config.yaml
image_size: 64
horizontal_flip: true
encoder_arch: "vit"
encoder_norm: "rmsnorm"
encoder_parallel_block: false
encoder_patch_size: [8, 8]
encoder_width: 256
residual_init: "none"
Rows from block 5 of the image encoder of a small image captioner, named by matrix and row number. Rows with one number within an expert belong to one neuron, the router's apart. Each number is 128 + 24 x the weight over its row's rms, rounded and kept within 0 to 255. All counts start at 0. Numbers have three digits each.
After each expert's rows are labels from the 100 images, of 14848, where the router gives the expert most weight on average: "colour at peak" is the nearest of a few named colours to the mean colour under the peak. Only what is clearly more common there than usual is listed. The data: photos of plants, animals and fungi (iNaturalist).
# router: router (encoder.blocks.5.mlp.router.weight, 32x256), inputs 0-85
# up: expert up (encoder.blocks.5.mlp.up, 32x64x256), inputs 0-85
# down: expert down (encoder.blocks.5.mlp.down, 32x256x64, transposed), outputs 0-85

# expert 14
router.14:094118126136147117138170114144148150107154143135112115165102085130112157116178121115112114142116111176097159153141130119122109139084135161140149067114151178112124133155091124122112105138141134081110105118095112117138158138136155123129111143127119114146199116
up.0:139175105100108139108181148119107098141138169099128126115097099162131118140134132127121125134096143103107153168119140140105144111122117119122113127124098113128118114140126110126141102122111117103108134140120151132150144187162136127116133125172141148152147171
down.0:131154132149168161114131139106116168170141148125167110130126136110132124163142110136140131125102156125129107138088143106158132110151114157083185147095133114146124168147165082095134128110172104133145107110158129141141122156129152105097135139123162131125071087
up.1:176133123127109152162099110130141097136149117129128127085168107136130121134123136109132092132102146111077131120129148133136119141142111068082167141174125131117133087096115084098137144130115105153112118112136158133045085111096136105185166140140141123093117142
down.1:130113142137099101103155113093159115104121132092172129122097149154085146134169095106136100120103122136130160162125115125111103132114124164141159088093142157143154128124124106125138154127106116090146150147116087161124206181161155097143178100165124119145152140
up.2:082134121120143129126127153113091155134181162131168117178067139113135120146110142141144103116120103118148139127125119135110154141092140185111152130116143164099119112160109120123172105130140142119094116084096083105146127126140145146103088148122118115146132131
down.2:138149154121122116157134120144107185157118166145084139146124104133133125118127131121114148141181132119141121111125141113106130174115184145130058111149109121149120107137117119105075094126145101123139123192144126169115077097171142125153110088122114126099076184
up.3:127160124149081079120106116139122121137131111134133154097143111120128157110119127103084139143071135133132155122124161131108126117112112086125072126120170133168137139151164153131096133163122168110117150125097106151115124153155164144127155140137129160119090085
down.3:159148117146098114148108123097050119114145118140147123129092135122120131133111108088097144117116120116132135149104104187148125103116104147100162156086123137135114103179089143114127110107132155151102154154134111118163140181107141137101113140085139130131136138
up.4:138140153137129114080170138128107154142164161118188159133131105099142159128132125105168129124116135139097141142104117160200143114150137131140109106149067141128136121170148124095156146140092155133167185128139107140162160151113112131072127127138127146138130140
down.4:104086147121139108138147129154117082123098138109165113167103107121114198096112137165147165092174113132144103140146117103126149169101133172182108124139112137155123154136122124163119148118144170132083121140086132142108147111104127117122105154159133115167127121
up.5:186153134118057125083111145077131099112156097147128157104173096106128147145092139134127158130073150095147158095110129094133120135138098058117138147130137133114173071138100133079149159142110126162123120089125137114106115130148161120150130139112139163109111101
down.5:161067140133114080138107121119147141106141117073171165128133091171120185124118143112120141088157107166123122142138112111124129151113095112133164093138153134138134127175087134110143094128117129135105160103104103135110141127160191118166121095166171151156104108
up.6:148155144172101113082147058128086122093141156107166160092111107110140142143128132111157141131102162145117138171121135117162132117120151122155088110130139131119174121140169142095090146145118123136152152114120104172143146164123153119077145115121144160110128071
down.6:142139167141100142101139140099128102104167090117152168143143106096122152112133136130138139079085143148134125179116160134145127140136087099180129102082123109129100161140137148120134175121112117116121137110100117158157177195101165153108150123158157166166090063
up.7:131127124105061064101098103119144075115132123110140152133153115135121142102108128079118097099098121087122136172119134146104157153124118093098130109152157130156194130115136110095123163142082149143138171173095101127116117172160131110137169119106138164131163071
down.7:176134117114107101148131176121134091111164102072135137150135111148106154145121143146084160151123126104119127152092130122134121117152074094130130156131128154162119151129123121105135147124123198129140160127136106094108159113112126092129116125157150161157128141
colour at peak: pink

# expert 19
router.19:140166119137103100084118123131112100142122085177091095124089119141121130139101172103165155113147118128137133154142168109120114145117128145140109160122144126142129117161166165119160143155153127178104138174149135156139096136097174145144108141109148151139094085
up.0:156129125131105092052156123095120119118120125079111146116120121146142139140154118095178136128080132122132146164133161141130098119141106102132133124138108110125142133127155142107111143162145116175120181170166107211175164181095150134128148111150153152156096095
down.0:105150155147112127122114136129140131152166104134127159133130101127096141126132085143134087108107098114113109129135162133121098131130126156134127128117165128112123118125148166133151086157159081162077108116147113124162123117146137180187116166127127122128148132
up.1:161115169098133101089160120103128117126143153104137141101154100127135162116122121131104168146091114163138132174117115158148196103109087106143092100146103125143128136134122142135140164117103162097143152119102130143143171141162136120102159110152134164140149136
down.1:140131130119099092116149129122120146153145145139132104129096104119138143124135136105145162131143110120153109151122123091124134141149119108107085132107133138133105146122126121133130110094128129140205124165121128101102138127118102073110139077142131173123098142
up.2:118135107142118144136110126148138090147094133148161088126141128109146143154122138136165163186127157168136108121117120126120115133159143132112139129132122097111180168184119093068092087113157129083130103120154180111112103102118126104134107130096124073107125126
down.2:152111130118120164137137068074143143116134132130113097169149102151137132135145154158185131119099123176102139143095139119147097114153135134132120101095086114144152126117100096096136156083188100116140127142170138151150145170111157115110120110150171110116130079
up.3:130163132145121099089110136107124154135133117139114146138101146131132110144148121102188173092146130138160112139129152111137083156131153128124134149118140154129137108149169148145141118175166137189088129144171111172148127117078139136128112120107116133154087102
down.3:098150134133110156124105136129150127160124135117116132136187126132107110119114102129124092104110100150139103139150146101109128114127110141124160130079149140118120105108147137144142105152168086181086129126142140136168098106132132179168145147137090079128154118
up.4:148103148144150156129160075131104148152099132131175138164140146121110109108108055141100120116168151142159114088144133101091130141131164122145095132158144104091103142105127136126117101138133110119124094089115155139143124106096108129124120160164083109127113152
down.4:105076109103162153137137140166148136211164177169164147113128110123128181135125096104130116120174118113126134152157128147121194154112172113116165139196118112104114123129113109165098112112113126106136112125106108095104070089109124089124092096113114125084128151
up.5:205141134079119091127158172078097121130151132130106091119134127158111114096132115102082106132128114133099147156144129185142129124139095115107146141135119143120103087101103122134139184090133114149128125157159148167135137165108128124109185110167170105152149159
down.5:143123145107111135127171084145107109176108138135153123160111128124110157137146141127146124135161146099121109142144097119118139173170138150111114109133110153129150127121141125126104139090143113157162152168138111168100122129127114109110166079144098135129143134
up.6:090114119128094113124115115127166116153083128115173107159130173142147158136107142122157121121173142147120101120071104137132146126122072138106107128164115144136163178135132124078150116141128153121152148119114158075090095101124101093113125102132115098105113122
down.6:153143146148099131102151140087070110096122113109127155161117162138160125118149191137131146143125120141125171129104084138133133151156162171154088113106079147119163153161094098095143108145121132134121145123132139118163171175119158105090101103142150164135138123
up.7:135121104118105147121129113154148105094114106138122121120138139177155122136157164178171142128147138120137152111087119129168114092170135112118102144169114129142159125164116108084107167095127178143147123119136137071074108115102086089140113119148129118087120134
down.7:140122095095157151147128070093151120120139133150129097135135155119130114152168137135156130119117157143124132117090102149153110116157128136114112163124108137121156115128086105098144135086134096106159131086125121110138145113114114135115178112082142111133124181
colour at peak: grey

# expert 23
router.23:137106133106092118149112129157163114105090125171169133134149086115093145107134143136135100100112113180070191149120125125145132140136103111160108092131080122132117173116132161120092124145159153152155124132126145123104101138121143118131155122094132104145121101
up.0:122157141125133145156135124103096098147153153153106144104133118102131126085114150180131130144139135162116143184134132193139194154151145120167106118157092096129115107111121128151158160159166166136132119121109181129118108194115129110087120138135119126130128120
down.0:132123133160125091115128150134177102147135162083096187143142147122107145143098103121164173135121107096145089099158190101054081142127167165142134088155132123151149115096125129160126130174161079124103142153152086116171161140164115178118161111162112124165113155
up.1:108103113134096131167144115162176120080134166132116130129125103118130132105175156162119114140130146159077146149115164185162146145110131111191091082125083100167092151150132128129094113133129156117142108133120158111123108135125148113111134119149153117134140115
down.1:139183135119136126123134144115166113092115084084132197149150132143120102124128144153109125131114147108138113113165184137110102166146146155126122102096145121125120106088130105134153126177142137117116137144141081140159177171116152166134125120193120143151139126
up.2:156145110125084130127111126137168129123176144143168153175138089105097169118160125092142119078051124150133127095100120126134069137121139115083122111109106138170102143121098119096106136133115126149123122127153092126141107106103164128144134156130100115131135122
down.2:146157104137129108116109116191122121126121102116117110117103143157113116146119138112070103143095130115120140114158109148113152140155098142085120140107148126146109126142150115141143118131084144139095139153110087121159140129118124126130108157127116151136147129
up.3:152152133158111150130124121130167175104135180134138078110127102144131149088160132177107108100112093183113159155091128161138134129114135132162103110071116106170087122167146130132111129112141158125115127150133179137128110117155170114127134137121133094132084141
down.3:145148141131149130126152148137140110087138074106103144154114137152131067123118102122116098176090131096111129101150167101151087134166143114114100089088150084148141099105120132126138132124136109113099127151135123110167144173122133134106135154162096115171118155
up.4:158114150162134115138109138144127163126127085145150135140140163133136163107121131130124117089123113098138152086098080147157140127137134131080125150148135162124063098136157138106159117136100149156142166107111096136095137113148093100146112155079133175111116133
down.4:097122151107114155150149106161155115136133110159119076098103131154182109152132187149111142125092141142112135117125082187145113100134109133114140145117096115159133168144097169117135140091115121138111142103156166106126136145131144153138122149130165123128063074
up.5:147178082130122147131084121151146148103148139138100090115100179080142110121137090123083119143072170144126132107101104152112121118114153093139095192089131142157106103114152102121107069124111129137144140156180142138145107127112137129130150143140134133107093145
down.5:126132107092084146102130130074113109172158158143105083146160114125123145138134156103124126181116135157157160149081110094110138112076158135145091129147164138091131078082115187146118120127152121138118102122141143130121133122171081113126145093117126109147127102
up.6:123092128084127128111115108141131116136085153119146132173134157158093135137104141087100102129138139167116101128132122113122145136188098105094185125158101167083180136101114112133120095117107162118135165125091145116123130174081155132104136127136123108139164133
down.6:125101109117113132163089157151101114164120153150140126105126113127104153150123147141132126136147122156116117148128099127122136118120143121115128144134101149140129109109132113149123085172143145123174108146104109103086099067152106089121116147105098092074068127
up.7:151149159124141130123171128132140131148135104091111158141090131097132156134150129149176091100140135127117140142142133141182111134167147084142137113112077132141142123126161099137127142095115080153149146152159128164118151127137118149100147106117151135162106149
down.7:106112127086174138139129130150104141149145134135103150089122120115137150125135140151074119110091148083067125099158109134138116131168084113099138154122143121114130120173118147127114141121078141149126113102131095111107134143124124153094156133094137159140116132
colour at peak: green

# expert 11
router.11:156161101118121141136099135113160126110145112122105138122164114073126102138168117130137087159099133088113144110124170111110106133132130123126116100129132108151131108092117129126108143153181089127137119128167133146145139133143106148134154129098136118145102130
up.0:130121121107152150138151112143111162159096154150170123120115112119117126155140093108121104117120137101079136158142106116156131164143132129090162141136100052080127131119114128098136102136121110130117128108124111103120142111077102147096109110081127158152088193
down.0:146146179126102100115113061100112115104125120125120151138092117118126122149130126150125097092103103150093182131136130139150135151099124155137114101114158131147104123108134173122111137115124122161120145115117113129128141159117178116139142095151153126150109091
up.1:140146127158083112129123125137080136152150142125150108140099134091131180107134152141125150130137137147165118136110136113108143189112170155137107130135152143122111125188146118120090118122129145097081136160136121121150135115119150122106083117124143111126135141
down.1:176108142155140125115113138130117142162144114081119111115100148129172156115114141183094103136150114098138096140103098129118163107120125122147142134152116163112098121124160115130163097062077133138120148134153126148158158130122146145154140154157158143137171160
up.2:135113107116132094116136112131115121101132116140148149105083112111113125173107115115134129149111171121086115179139118113156122131133142099118170149164114098080181154141145145079111161128111122151114130129112104137101147134056123140065124109085130183149109146
down.2:174149142084059075104156094111106096129124142141142144118121128139139127186111113114132151143117158153104157137138123131165141133099153136106104118112137128114205123122131163103113107149117119189145140144111115149115150127087125121094169133101143149127122119
up.3:107100144115114094125111152124140097108132153126116139095133143139145101098112135091126070157153124088117113105145122128086131105133110090178121114150166149156115090113145128158140148140118094134149149128129101155142118149158117098125136113171133136090110108
down.3:157121123125184130147146137116119144151111139107114093108122142159121100140126107137114137135108148137126132139126127151105131106123113168114175152129169113100145130151137079157123131115154105136131101111127086133138153127146137144110150141139099229139153101
up.4:105121116105129128116138136091146121144146130131131147082148142143159094121098116094152084147156125101139100104107123119095145059153081076149123122129156127148118081111159110131168161119131084116168129126124110165130124157177120108121167112117134144093144107
down.4:162103129147157104106137148132131119133156146095159100088120118144103132124126162175094142150117113146127144128138143137099123101104128158117153151146145120076140137136144113133169132085109108127136135115102117102141153095168133161141121134149105200147161127
up.5:125136119150123130087113122154138126104165104092107118140084121133136128149133134103137108150084129112102094120109113115140110099136104113115152146129101127145147124168130097065130134095105091104084145122153079126158168121144137132121119132164146155129109178
down.5:149119117106051090112129110115104083101107085129105148132130129138155116084099146097078140102184156138158105145145139158087139124127108115159126146144101156139104161121167170146116174121106182183171124168137164150131119142137123127118127124125137093104146130
up.6:132150127188152153087134176116137149149108125100135081100101130111140150106129112143102125165135126140131083111119136118099150161112123121110125158116160125129113144139165145139130100152111122146111172147155142140165181135111118148141127128147144155173118157
down.6:103105114135156086123098139124128140056136100155155146123129099130132129106151116131088136154107113130130174092151138136129144133107072104110119143110167083139106118146135138109117163100130100087124110143088135143115166136146088147157139117138135182113090132
up.7:178151174126099136076160117092131122148106150123150156114123111114122172147118124093144116130122140141133145143131091109158124160145136112124108128136118125134135092119114116065116119155121131171133193137176125134161136171117142146055129108105146139155099108
down.7:102121129190157146109129172137125125113114121147159170177095130096116120096116112117142121140140096122168167116166129109107113133140143161180115127091118099128103154140108140140112106130121151136107123162134113141173172166138168109105093126134128136130116132
colour at peak: brown

# expert 25
router.25:136106132087104138142115131113151090099173107153108117159155085128130092097077155160097094159130119151095144111109098172140129147112106134165126087170100121131126094125106156116153164099139098149138119142111164154090122135120100071133141118156128106111155113
up.0:109126106108139132108177111129110150125107150153145173127116125137132122165126119124113143113116109129143138152149128142117117129119163121133140134091113123127146182138111140132114124120118142157111127123130120096155141128078202161105139102099156146131169124
down.0:122136085131114143182159099160146084157095105135112141143122114160118147156141165176147145151155124154109140182074136149129168170108115111144136082131137160107128158131107122148150124163138128126106114115122158090142144160160106075112089122128117097139128114
up.1:158132104124116114107134138126139127103151130105114118133162093109159133097119140150101110151090126156118131129089158164135126139090130139142097087141092130120131130166156143122142141111102112136098142145143123154160162150154115108105123126161142123132152172
down.1:098128105140149128111127136152127110108120089124116100147080088134075123114112115161122133157152098141158149110114142116111125112103083126152129140148134172137120119104152158133092132116157155103157106131109160132124107097120118114133148073138149101105106156
up.2:135094129107123130133136151143137095084140120115092092149122087139163116107073148158100115172137108139132142066088099159152120125138092124149103118136091148114093140151170180147149164091108116140123150164153167127133152125155106103142144114172147092111143169
down.2:093100094090109105122087107146128116095158118139121119120110111155132133118130109132143110161132134110131138080146150120124109131119105122130135139164127131168131107077142112125091159121116134113159136130092149179111097101111129121125127117157163087091126138
up.3:110080129121153144138131167116110141146159150146172175139109107142118108141122087088104140134120159172165147109160106120105124142104154131138120147105155102157128115140109077091152098149104151129109079108111100106116108106078146134135122128152108152116137084
down.3:120139130126090116096120165046109140099173180106127155101141136111118116132149112089141127148084153144156150145101125108131130134128157117120122111120147089141108100135124118108115094152152147130105136138145121154140171160145125136136139132115169150136150132
up.4:101127101116138149127109127140122171150101155141153084160145164154160168124151122097138107126147106147152167140109118134107160148146134155093108152103111153144105123140184133121117108096127138108160134132119100094134099125109111140118115112096142128148103166
down.4:186157118150136120116125129099133133152107129137128121135161118148123138153105146156098137148127121073143137132125127143115157140118155156181096105133119113126118138115128159127151078138102158129143156133142145144168118144149119114140098173141108116095181136
up.5:118112115086104130132153125132144098114143096116077146115149106127198113128066150172130124155107151136095133147078150133130163125106082087134108097142135081156134094109174136105180185139130082141148133153128119170090135165162094099139163087138170156118112135
down.5:160127109119120063128088134126141098093123113151103132164144095132079108093141110110105127152132126125129170091121126167095111117088119123150128107152121141167106106132162152149062154137104148142130144163107153148118123105152113088117146123134143125076102123
up.6:113143122179141135170131157126111158153120137132130095141130105139139162133176125136117124129113114133128145137107118152118123161091152198101131111141125162100104148151102145155098098122122129113071120131123140117153160116133126124134098101100160101147173148
down.6:118136102118121157156167138131116088096151110144138110142186154149158129126111172153093128144158142141117125106106122152130112130121148155168106118113118169162099126116119173143130121122132133135132145144157137109157146144128119076109090130111089140101163118
up.7:153085141123132157137089121131144108177111145161103099119121181166127134142098127158117139116153147111121125120174125097097177136147136104098163150138161150097167113108100092117118143118125110144122115158126134141102101124150132143176171141095118130153133110
down.7:112128117149097137130080130127113118151093148161061120109148140160152121111066164099092153130165102122142132101133115130124164065139147158127107160156140117128136082110150131140151085156098122166131128108141121132109104125160144141129092094118150109118144113
colour at peak: brown

# expert 13
router.13:140138124130110108142158127141089140145153163110171107113119145109115150101146114082091118141116170189134110166108105162162179161126156125165108131139091139126090113129151129143093128090096130103159161129080159161111121121147113097065153127150111122112158134
up.0:098159102137111113132129114149077176130099150112146160122093154133156150109117128111116134150154142114167099125120086146162158144126144119114118190095132097145102130120141120134082089113090146135163138121105129142142144114170112135122161110084118154100152147
down.0:148111134108127081141164085113121145121103140121095178122143109178120110087111101128124125139137128124112085164161128146115131205150122145110094119123140095114131122114129122112118138100117106168132111154107111114129102134108124179152122140118106156154096136
up.1:131100118166149118138124180135109129172168146148153167081131112098116178139128140100138147101105129128138122130116155132146145110138132124107147145177152118128133140161142101128185193152115115111106133046107101117100114094121112124091122144096136143116161122
down.1:132137118123110118116107103096129165121119119111160130150114082105109111139133092074121103137096107163094151128123149070106130135111118121084100087109130146120165160141117155130137071135106156128108144129111114081143159130141124126147106118133122162137109146
up.2:098125110144146129150112136146145103111158091138105112111082157149123127141144141150149124148194147161164117153125113101117111125143094162126122134117148145128144095142098129113145136086167131149087094135121130106126110078114140185140093133102120104173109117
down.2:133123154180137113096119145108111098117179118112135149117125120087112125114113107094110114152094104158127133099126123085110090155098148165126160129117161130100156125152100137158144102136128100128046152141143106117189177144124157119130122149131145141144134097
up.3:120113101121103089093150141162132134130148138091140166088107172154129153179143151085105147139094150147151119126108109137098145126086162145140114133151196152151184127101147135147117123145097144140144151144122114122129160133139171103144126109139141166108190072
down.3:141139141119103088135152163121085135112136143098130124190159133151189125088099157141111158094153133169176112129093110156146114114145145093144125135153118138143110100093133095126117127121155130144138115109150138134118116127151156063075127138156150131078145130
up.4:133091172133153136119167160103096128111129075133145100136139101151169130150139150159160090131158083078090151127104139116165107126160101103083151128124106145082132118130107105130164125111156111170124088133130157122104140130090095134124082082127156127150146183
down.4:133137141139158173128144160113102145146144114092140092146176138147153132124133100168145155115127180151125143080130149150099156134178136123103125126126100147126132080097146098101131116131131170102116115101125118126108172139130149157092115171084148138139143125
up.5:108099134109180136123164106115121085134159114125132158107108126106131153151152125125131110141111135132115088128103123102125116136111148109130160109164141091099169130158111117089151199115092068104079085076105142095079138148117125098103127131110101148114153132
down.5:119097123139137130096178123104154126102097173123144092146118121147116126203155087095190135161125141150084091113124105120152106075139131140123188119128138157107158164104123115116107111117116100104150162154106102128130138120119156105117116126150113073150127110
up.6:123114158116152123105139118121171154092152094128160115151164103116129146120148125103126103137105134145090149136113155136121157119100116111150130071130103124138143149113096113094153151132150115151100131117129132128129151164105164091095102142142130129125168089
down.6:086130108081129122133103143158163130118120160137143114165121100165094113099119149164140151113140086169109118111148144076179099104150102089126128122105098125160123131100155117137132123122160148148167071105120135121087111098143121134157120110140088117107092122
up.7:076090107116153152101117099103179116117131118145148110170158089113127137141129101128139085129136115111050121102150110126121096131121136138098176131169093136095144132148107117082128087136131091078093095106112144092095101083084096084122093127123114093088113160
down.7:097121114132128154093096129143152145126129165086126110130100186139150128163143148173172148128116161118128112129084119128146141101170121134123119127145121152098166138142086122085187141106128133115146112118129131150136138111163129121113153103075128107140150166
colour at peak: brown

# expert 18
router.18:105148141123175119144106172152145159094118128116150157118124107110139135085106137155149161128103095119119109101110145098159114127123134115146106127120120119140126164150160142148132143108110158149154137133144124149136139084167127147138114129081125150128115137
up.0:181166179115110114139130145085112119099146142089128125106116107148155158112176140167141147135154121116121120140059115159150134132147125098132099095142081160134119119127136101164088140073107105130140158141141157166112141135154140110122161117144148140137129156
down.0:132188118151109130160100120171089104150148162156162143161121135162062122105114126143130186138152125145142121140141120123135118131117115136108126160155132118150104128108140163148139110160162163133115167155102128128134121131123086112114133123120100150109078090
up.1:106143103183144177145092141142122165165201142127151106131089130119127087136116130113115137145133158140156125111114125091110115168103138149116148151099153166104137067141145107133157112102143117168064119116127100108143098119114125171111078129108133136183095135
down.1:122154143151161111121141144115135176176130150097105095138129122116097107189142098108149140135118076119173082119136125128110130112124160159110097169118139161113113143169149096158143146116089121117130124084187112161106140117133105136146119106162093124130168164
up.2:103123110122141135159169142148113128126126146111155120161111171150142127103170135100139112077119148162119125142119138162151134150124151128109122113092077091153104126130126135111151106128173165123137097145079122093150094111112126129081117157100117079125138125
down.2:112119126159128099103141176103145120103137116137164155066133137110146111151161113107151137160135133136137161157093128133151171113124134125117154173137101139113129132128146115137112112101103130150162108113119147116118091141125123106168068149160153108112153138
up.3:117140114147119151148175130146122123067104112151089089204103109149100120160168147143151109148158151117079142101145123099183107107122107142140146141130068168122120138103107126134084105130159118136112134158127176139137160116089139138083127104142154112158109171
down.3:123119132098114116136128152125091106105144126130140168096177143134139130104114182111121159122110129116107128129122114151167127099178131123104180145137097096141162118139121091106139146134123108150169112127101113108087111132125132084118100145070128123090147109
up.4:134127105124108156111137129129089144117134099117121116136095174140110113177131124103126157165132176110175107120112118115130117127172117132106156167158112170126147111069144139142141125139096153138125146126118135147156170122100094163118128104166135152165088143
down.4:125119177164165185114132101155080164150130122117139141181138125105147146126140082107132112116117125108124144146149156106130170148125153113150152091153125138095102149123132102110162131144105085112109120112123081116145161163117102114114120135102169164140167125
up.5:140144134145117132127133084135138087117123096103112124115090132177157134163067138140134122106123178131123130148098116120135117101171099112122136158152135115102180172136127114113152115089085106096148151125149151151137120173143149100124106078087161143122167147
down.5:104123121100137116127140114116099155160128142131147114099117118113178151151117149115113136099110151159111154131104088146165142145135121131078146154102142157072137150168113163120123085099140165126126151121121157093099097112112124084108112144082131119080165131
up.6:138120079108118082107146148142131121136149139083158129120119157112152181167142134054140099165094126133133104146130139132163130128125148146080133124123093117134107107135111117097150152151125118140081158106092112111121149135109109120104106149085134133117127124
down.6:144108151175125094111148114134121111134157134125143145133108105120138163112142125137146136139153154190147121176127111134150160171112155145153122135129144137098140114169118132128138102130110156156104146107116140133118133117121163147124101119119133140134141118
up.7:170140147107100107140154148121150105120158117069115112102121094143107145131172121146156129153138128087125136132075117170156132131142097113112110108136107160146124079131123128149099144095110131130137168155129161177118158141140129120127166109171137142155138163
down.7:109112131138109129153096144152102131136120133131138128131144136168086125099104118114138175084104155156147097132143130117130097122077114140110119164159152096149099124112179143164151158174154138179136164129132141149126088151114124136128141124153098130112055076
colour at peak: pink

# expert 7
router.7:083110089122142142154098100169114112159128128155127109131115149104098141169119112076083125161106194145119118144150110103102130097138122134126146158146149101102124172103104109125099104127101139076138108112076146104136117128146165093108121131125108141077126074
up.0:146150134110098127146135143109122141123134146088102073132100144172161119100109121156095162112106166085144082099132163145124164154154130129127128156113121135125126132117166105175126150094132142129149158147113142164136130128143106133102156126134143146131106172
down.0:102109118131116110171115136128110120144141120122137164152121083127128169127129109114101165084123145144154126090152120109116134192126129140177138110158110159152114150143137138148163118191110144137154156128117154143139088119142141108130135149153136151114161119
up.1:140150126157099084152118166118110126081182166097105161147129105135150167129123142172121152156113103136122158159112142153133132138099134145136108080105141163108136116141186124110112133154150137133136105142124101149122130146155156113116111120111138167141170110
down.1:102134157105128148144152154099075103108135098129130093134144161096158121130133131114119114108142137112103143096154171183173125127143169109119092146132105119100169086125109122142144117134127156112139142150149120138139130148102131112133111130086146108125146124
up.2:130089135161116108144124138121099108148147166106155175102110165126127125126136152119129130107154149123162131173127129141104181144148158145159154110156177158085123121111147105119122135121113089130149113131110088154104119122153166094111167118121118141142139097
down.2:119156101160157164124113146146109164148123144179153087132122121138079104101146117153128133118097074118119128141120099147157110126166118156080114173091100109102116141151135104126119102072168118117116131101141151106184124102072089148142094128111125102158117171
up.3:126164118166113092090106105137130132155099130095137134151130143093107169116158087079080125117068149158143088126152147137098141129093142134116109170137156155129069160102133121162099123155069145099127155164138147160169145119132150143092132134166128134120092116
down.3:135148127128134114121124083127161160124086177161112106074116167094144077146118123126142107170088148108078110138140135115122135104142124137099092112103125073101157155143146090127111132140117054102165121096130132139145136131158121135141147111144117145116114157
up.4:139176123133122143105119110124064077147137130083135112140115158110136133145117128116111110123105167142133097174133126144142151124142128125126180135157135145092118139095120095151118147096087106132138141134109164145140118144129174107081132127132122123094114106
down.4:159177123162167165104115116134163146146110155167095088141079143089125142123133103152174103132115147133128122128134098150163115125174129131130105152097082120117124151126124101136114119084114091140152143128124130133195108128137099144134135155120101127162116166
up.5:115174114111135131107132118144138136132123161135124107164155112104112155125126128087104161135076148173109113139136131132150106117098147130108152157122112140117128166098094129144088112161117145110144129145107174129174134135141167113117100145132128115092129084
down.5:159160113141120145077126077135179114142107119145090141148095111094143137139133121138147064151112155097100154137111115106102127133165125113171101128110137116152163170119142103105102128072121075114129146151159140144146115131152117130115137110130137098140120123
up.6:126102130138112119120140178128111097120151136121163145142089075113121139157152157117131118131128104136097146137107107139160095119085117105136141140165134123125115115159132119125113166139121132122073121091121135079105157157091148115096092124142127143142132133
down.6:124075141105129097136161143139101089084155103112149148118107109134114118138091153140134124147149122133087127105139108125140124117115079108137174141147122151128144134159144148119152151116125146171114127118100107120109141123099156104122116085157109129143156108
up.7:138153165078103132126160109085142114118132121092124130141154110117137113099131137116141105138128125160106119170135143133146143107160094074182139098146104179133142116094132149138133163117143126149179147146125159176075120175100159128090163089187155128128129085
down.7:141100108106089097126133171074094124147156140099156148103129148130110155127131116118146183084157096133108132133137106141155123122119134102100178149118109170136114108167165155129145136145086161149138160141135091150081124108121105098156127148133103142106155124
colour at peak: grey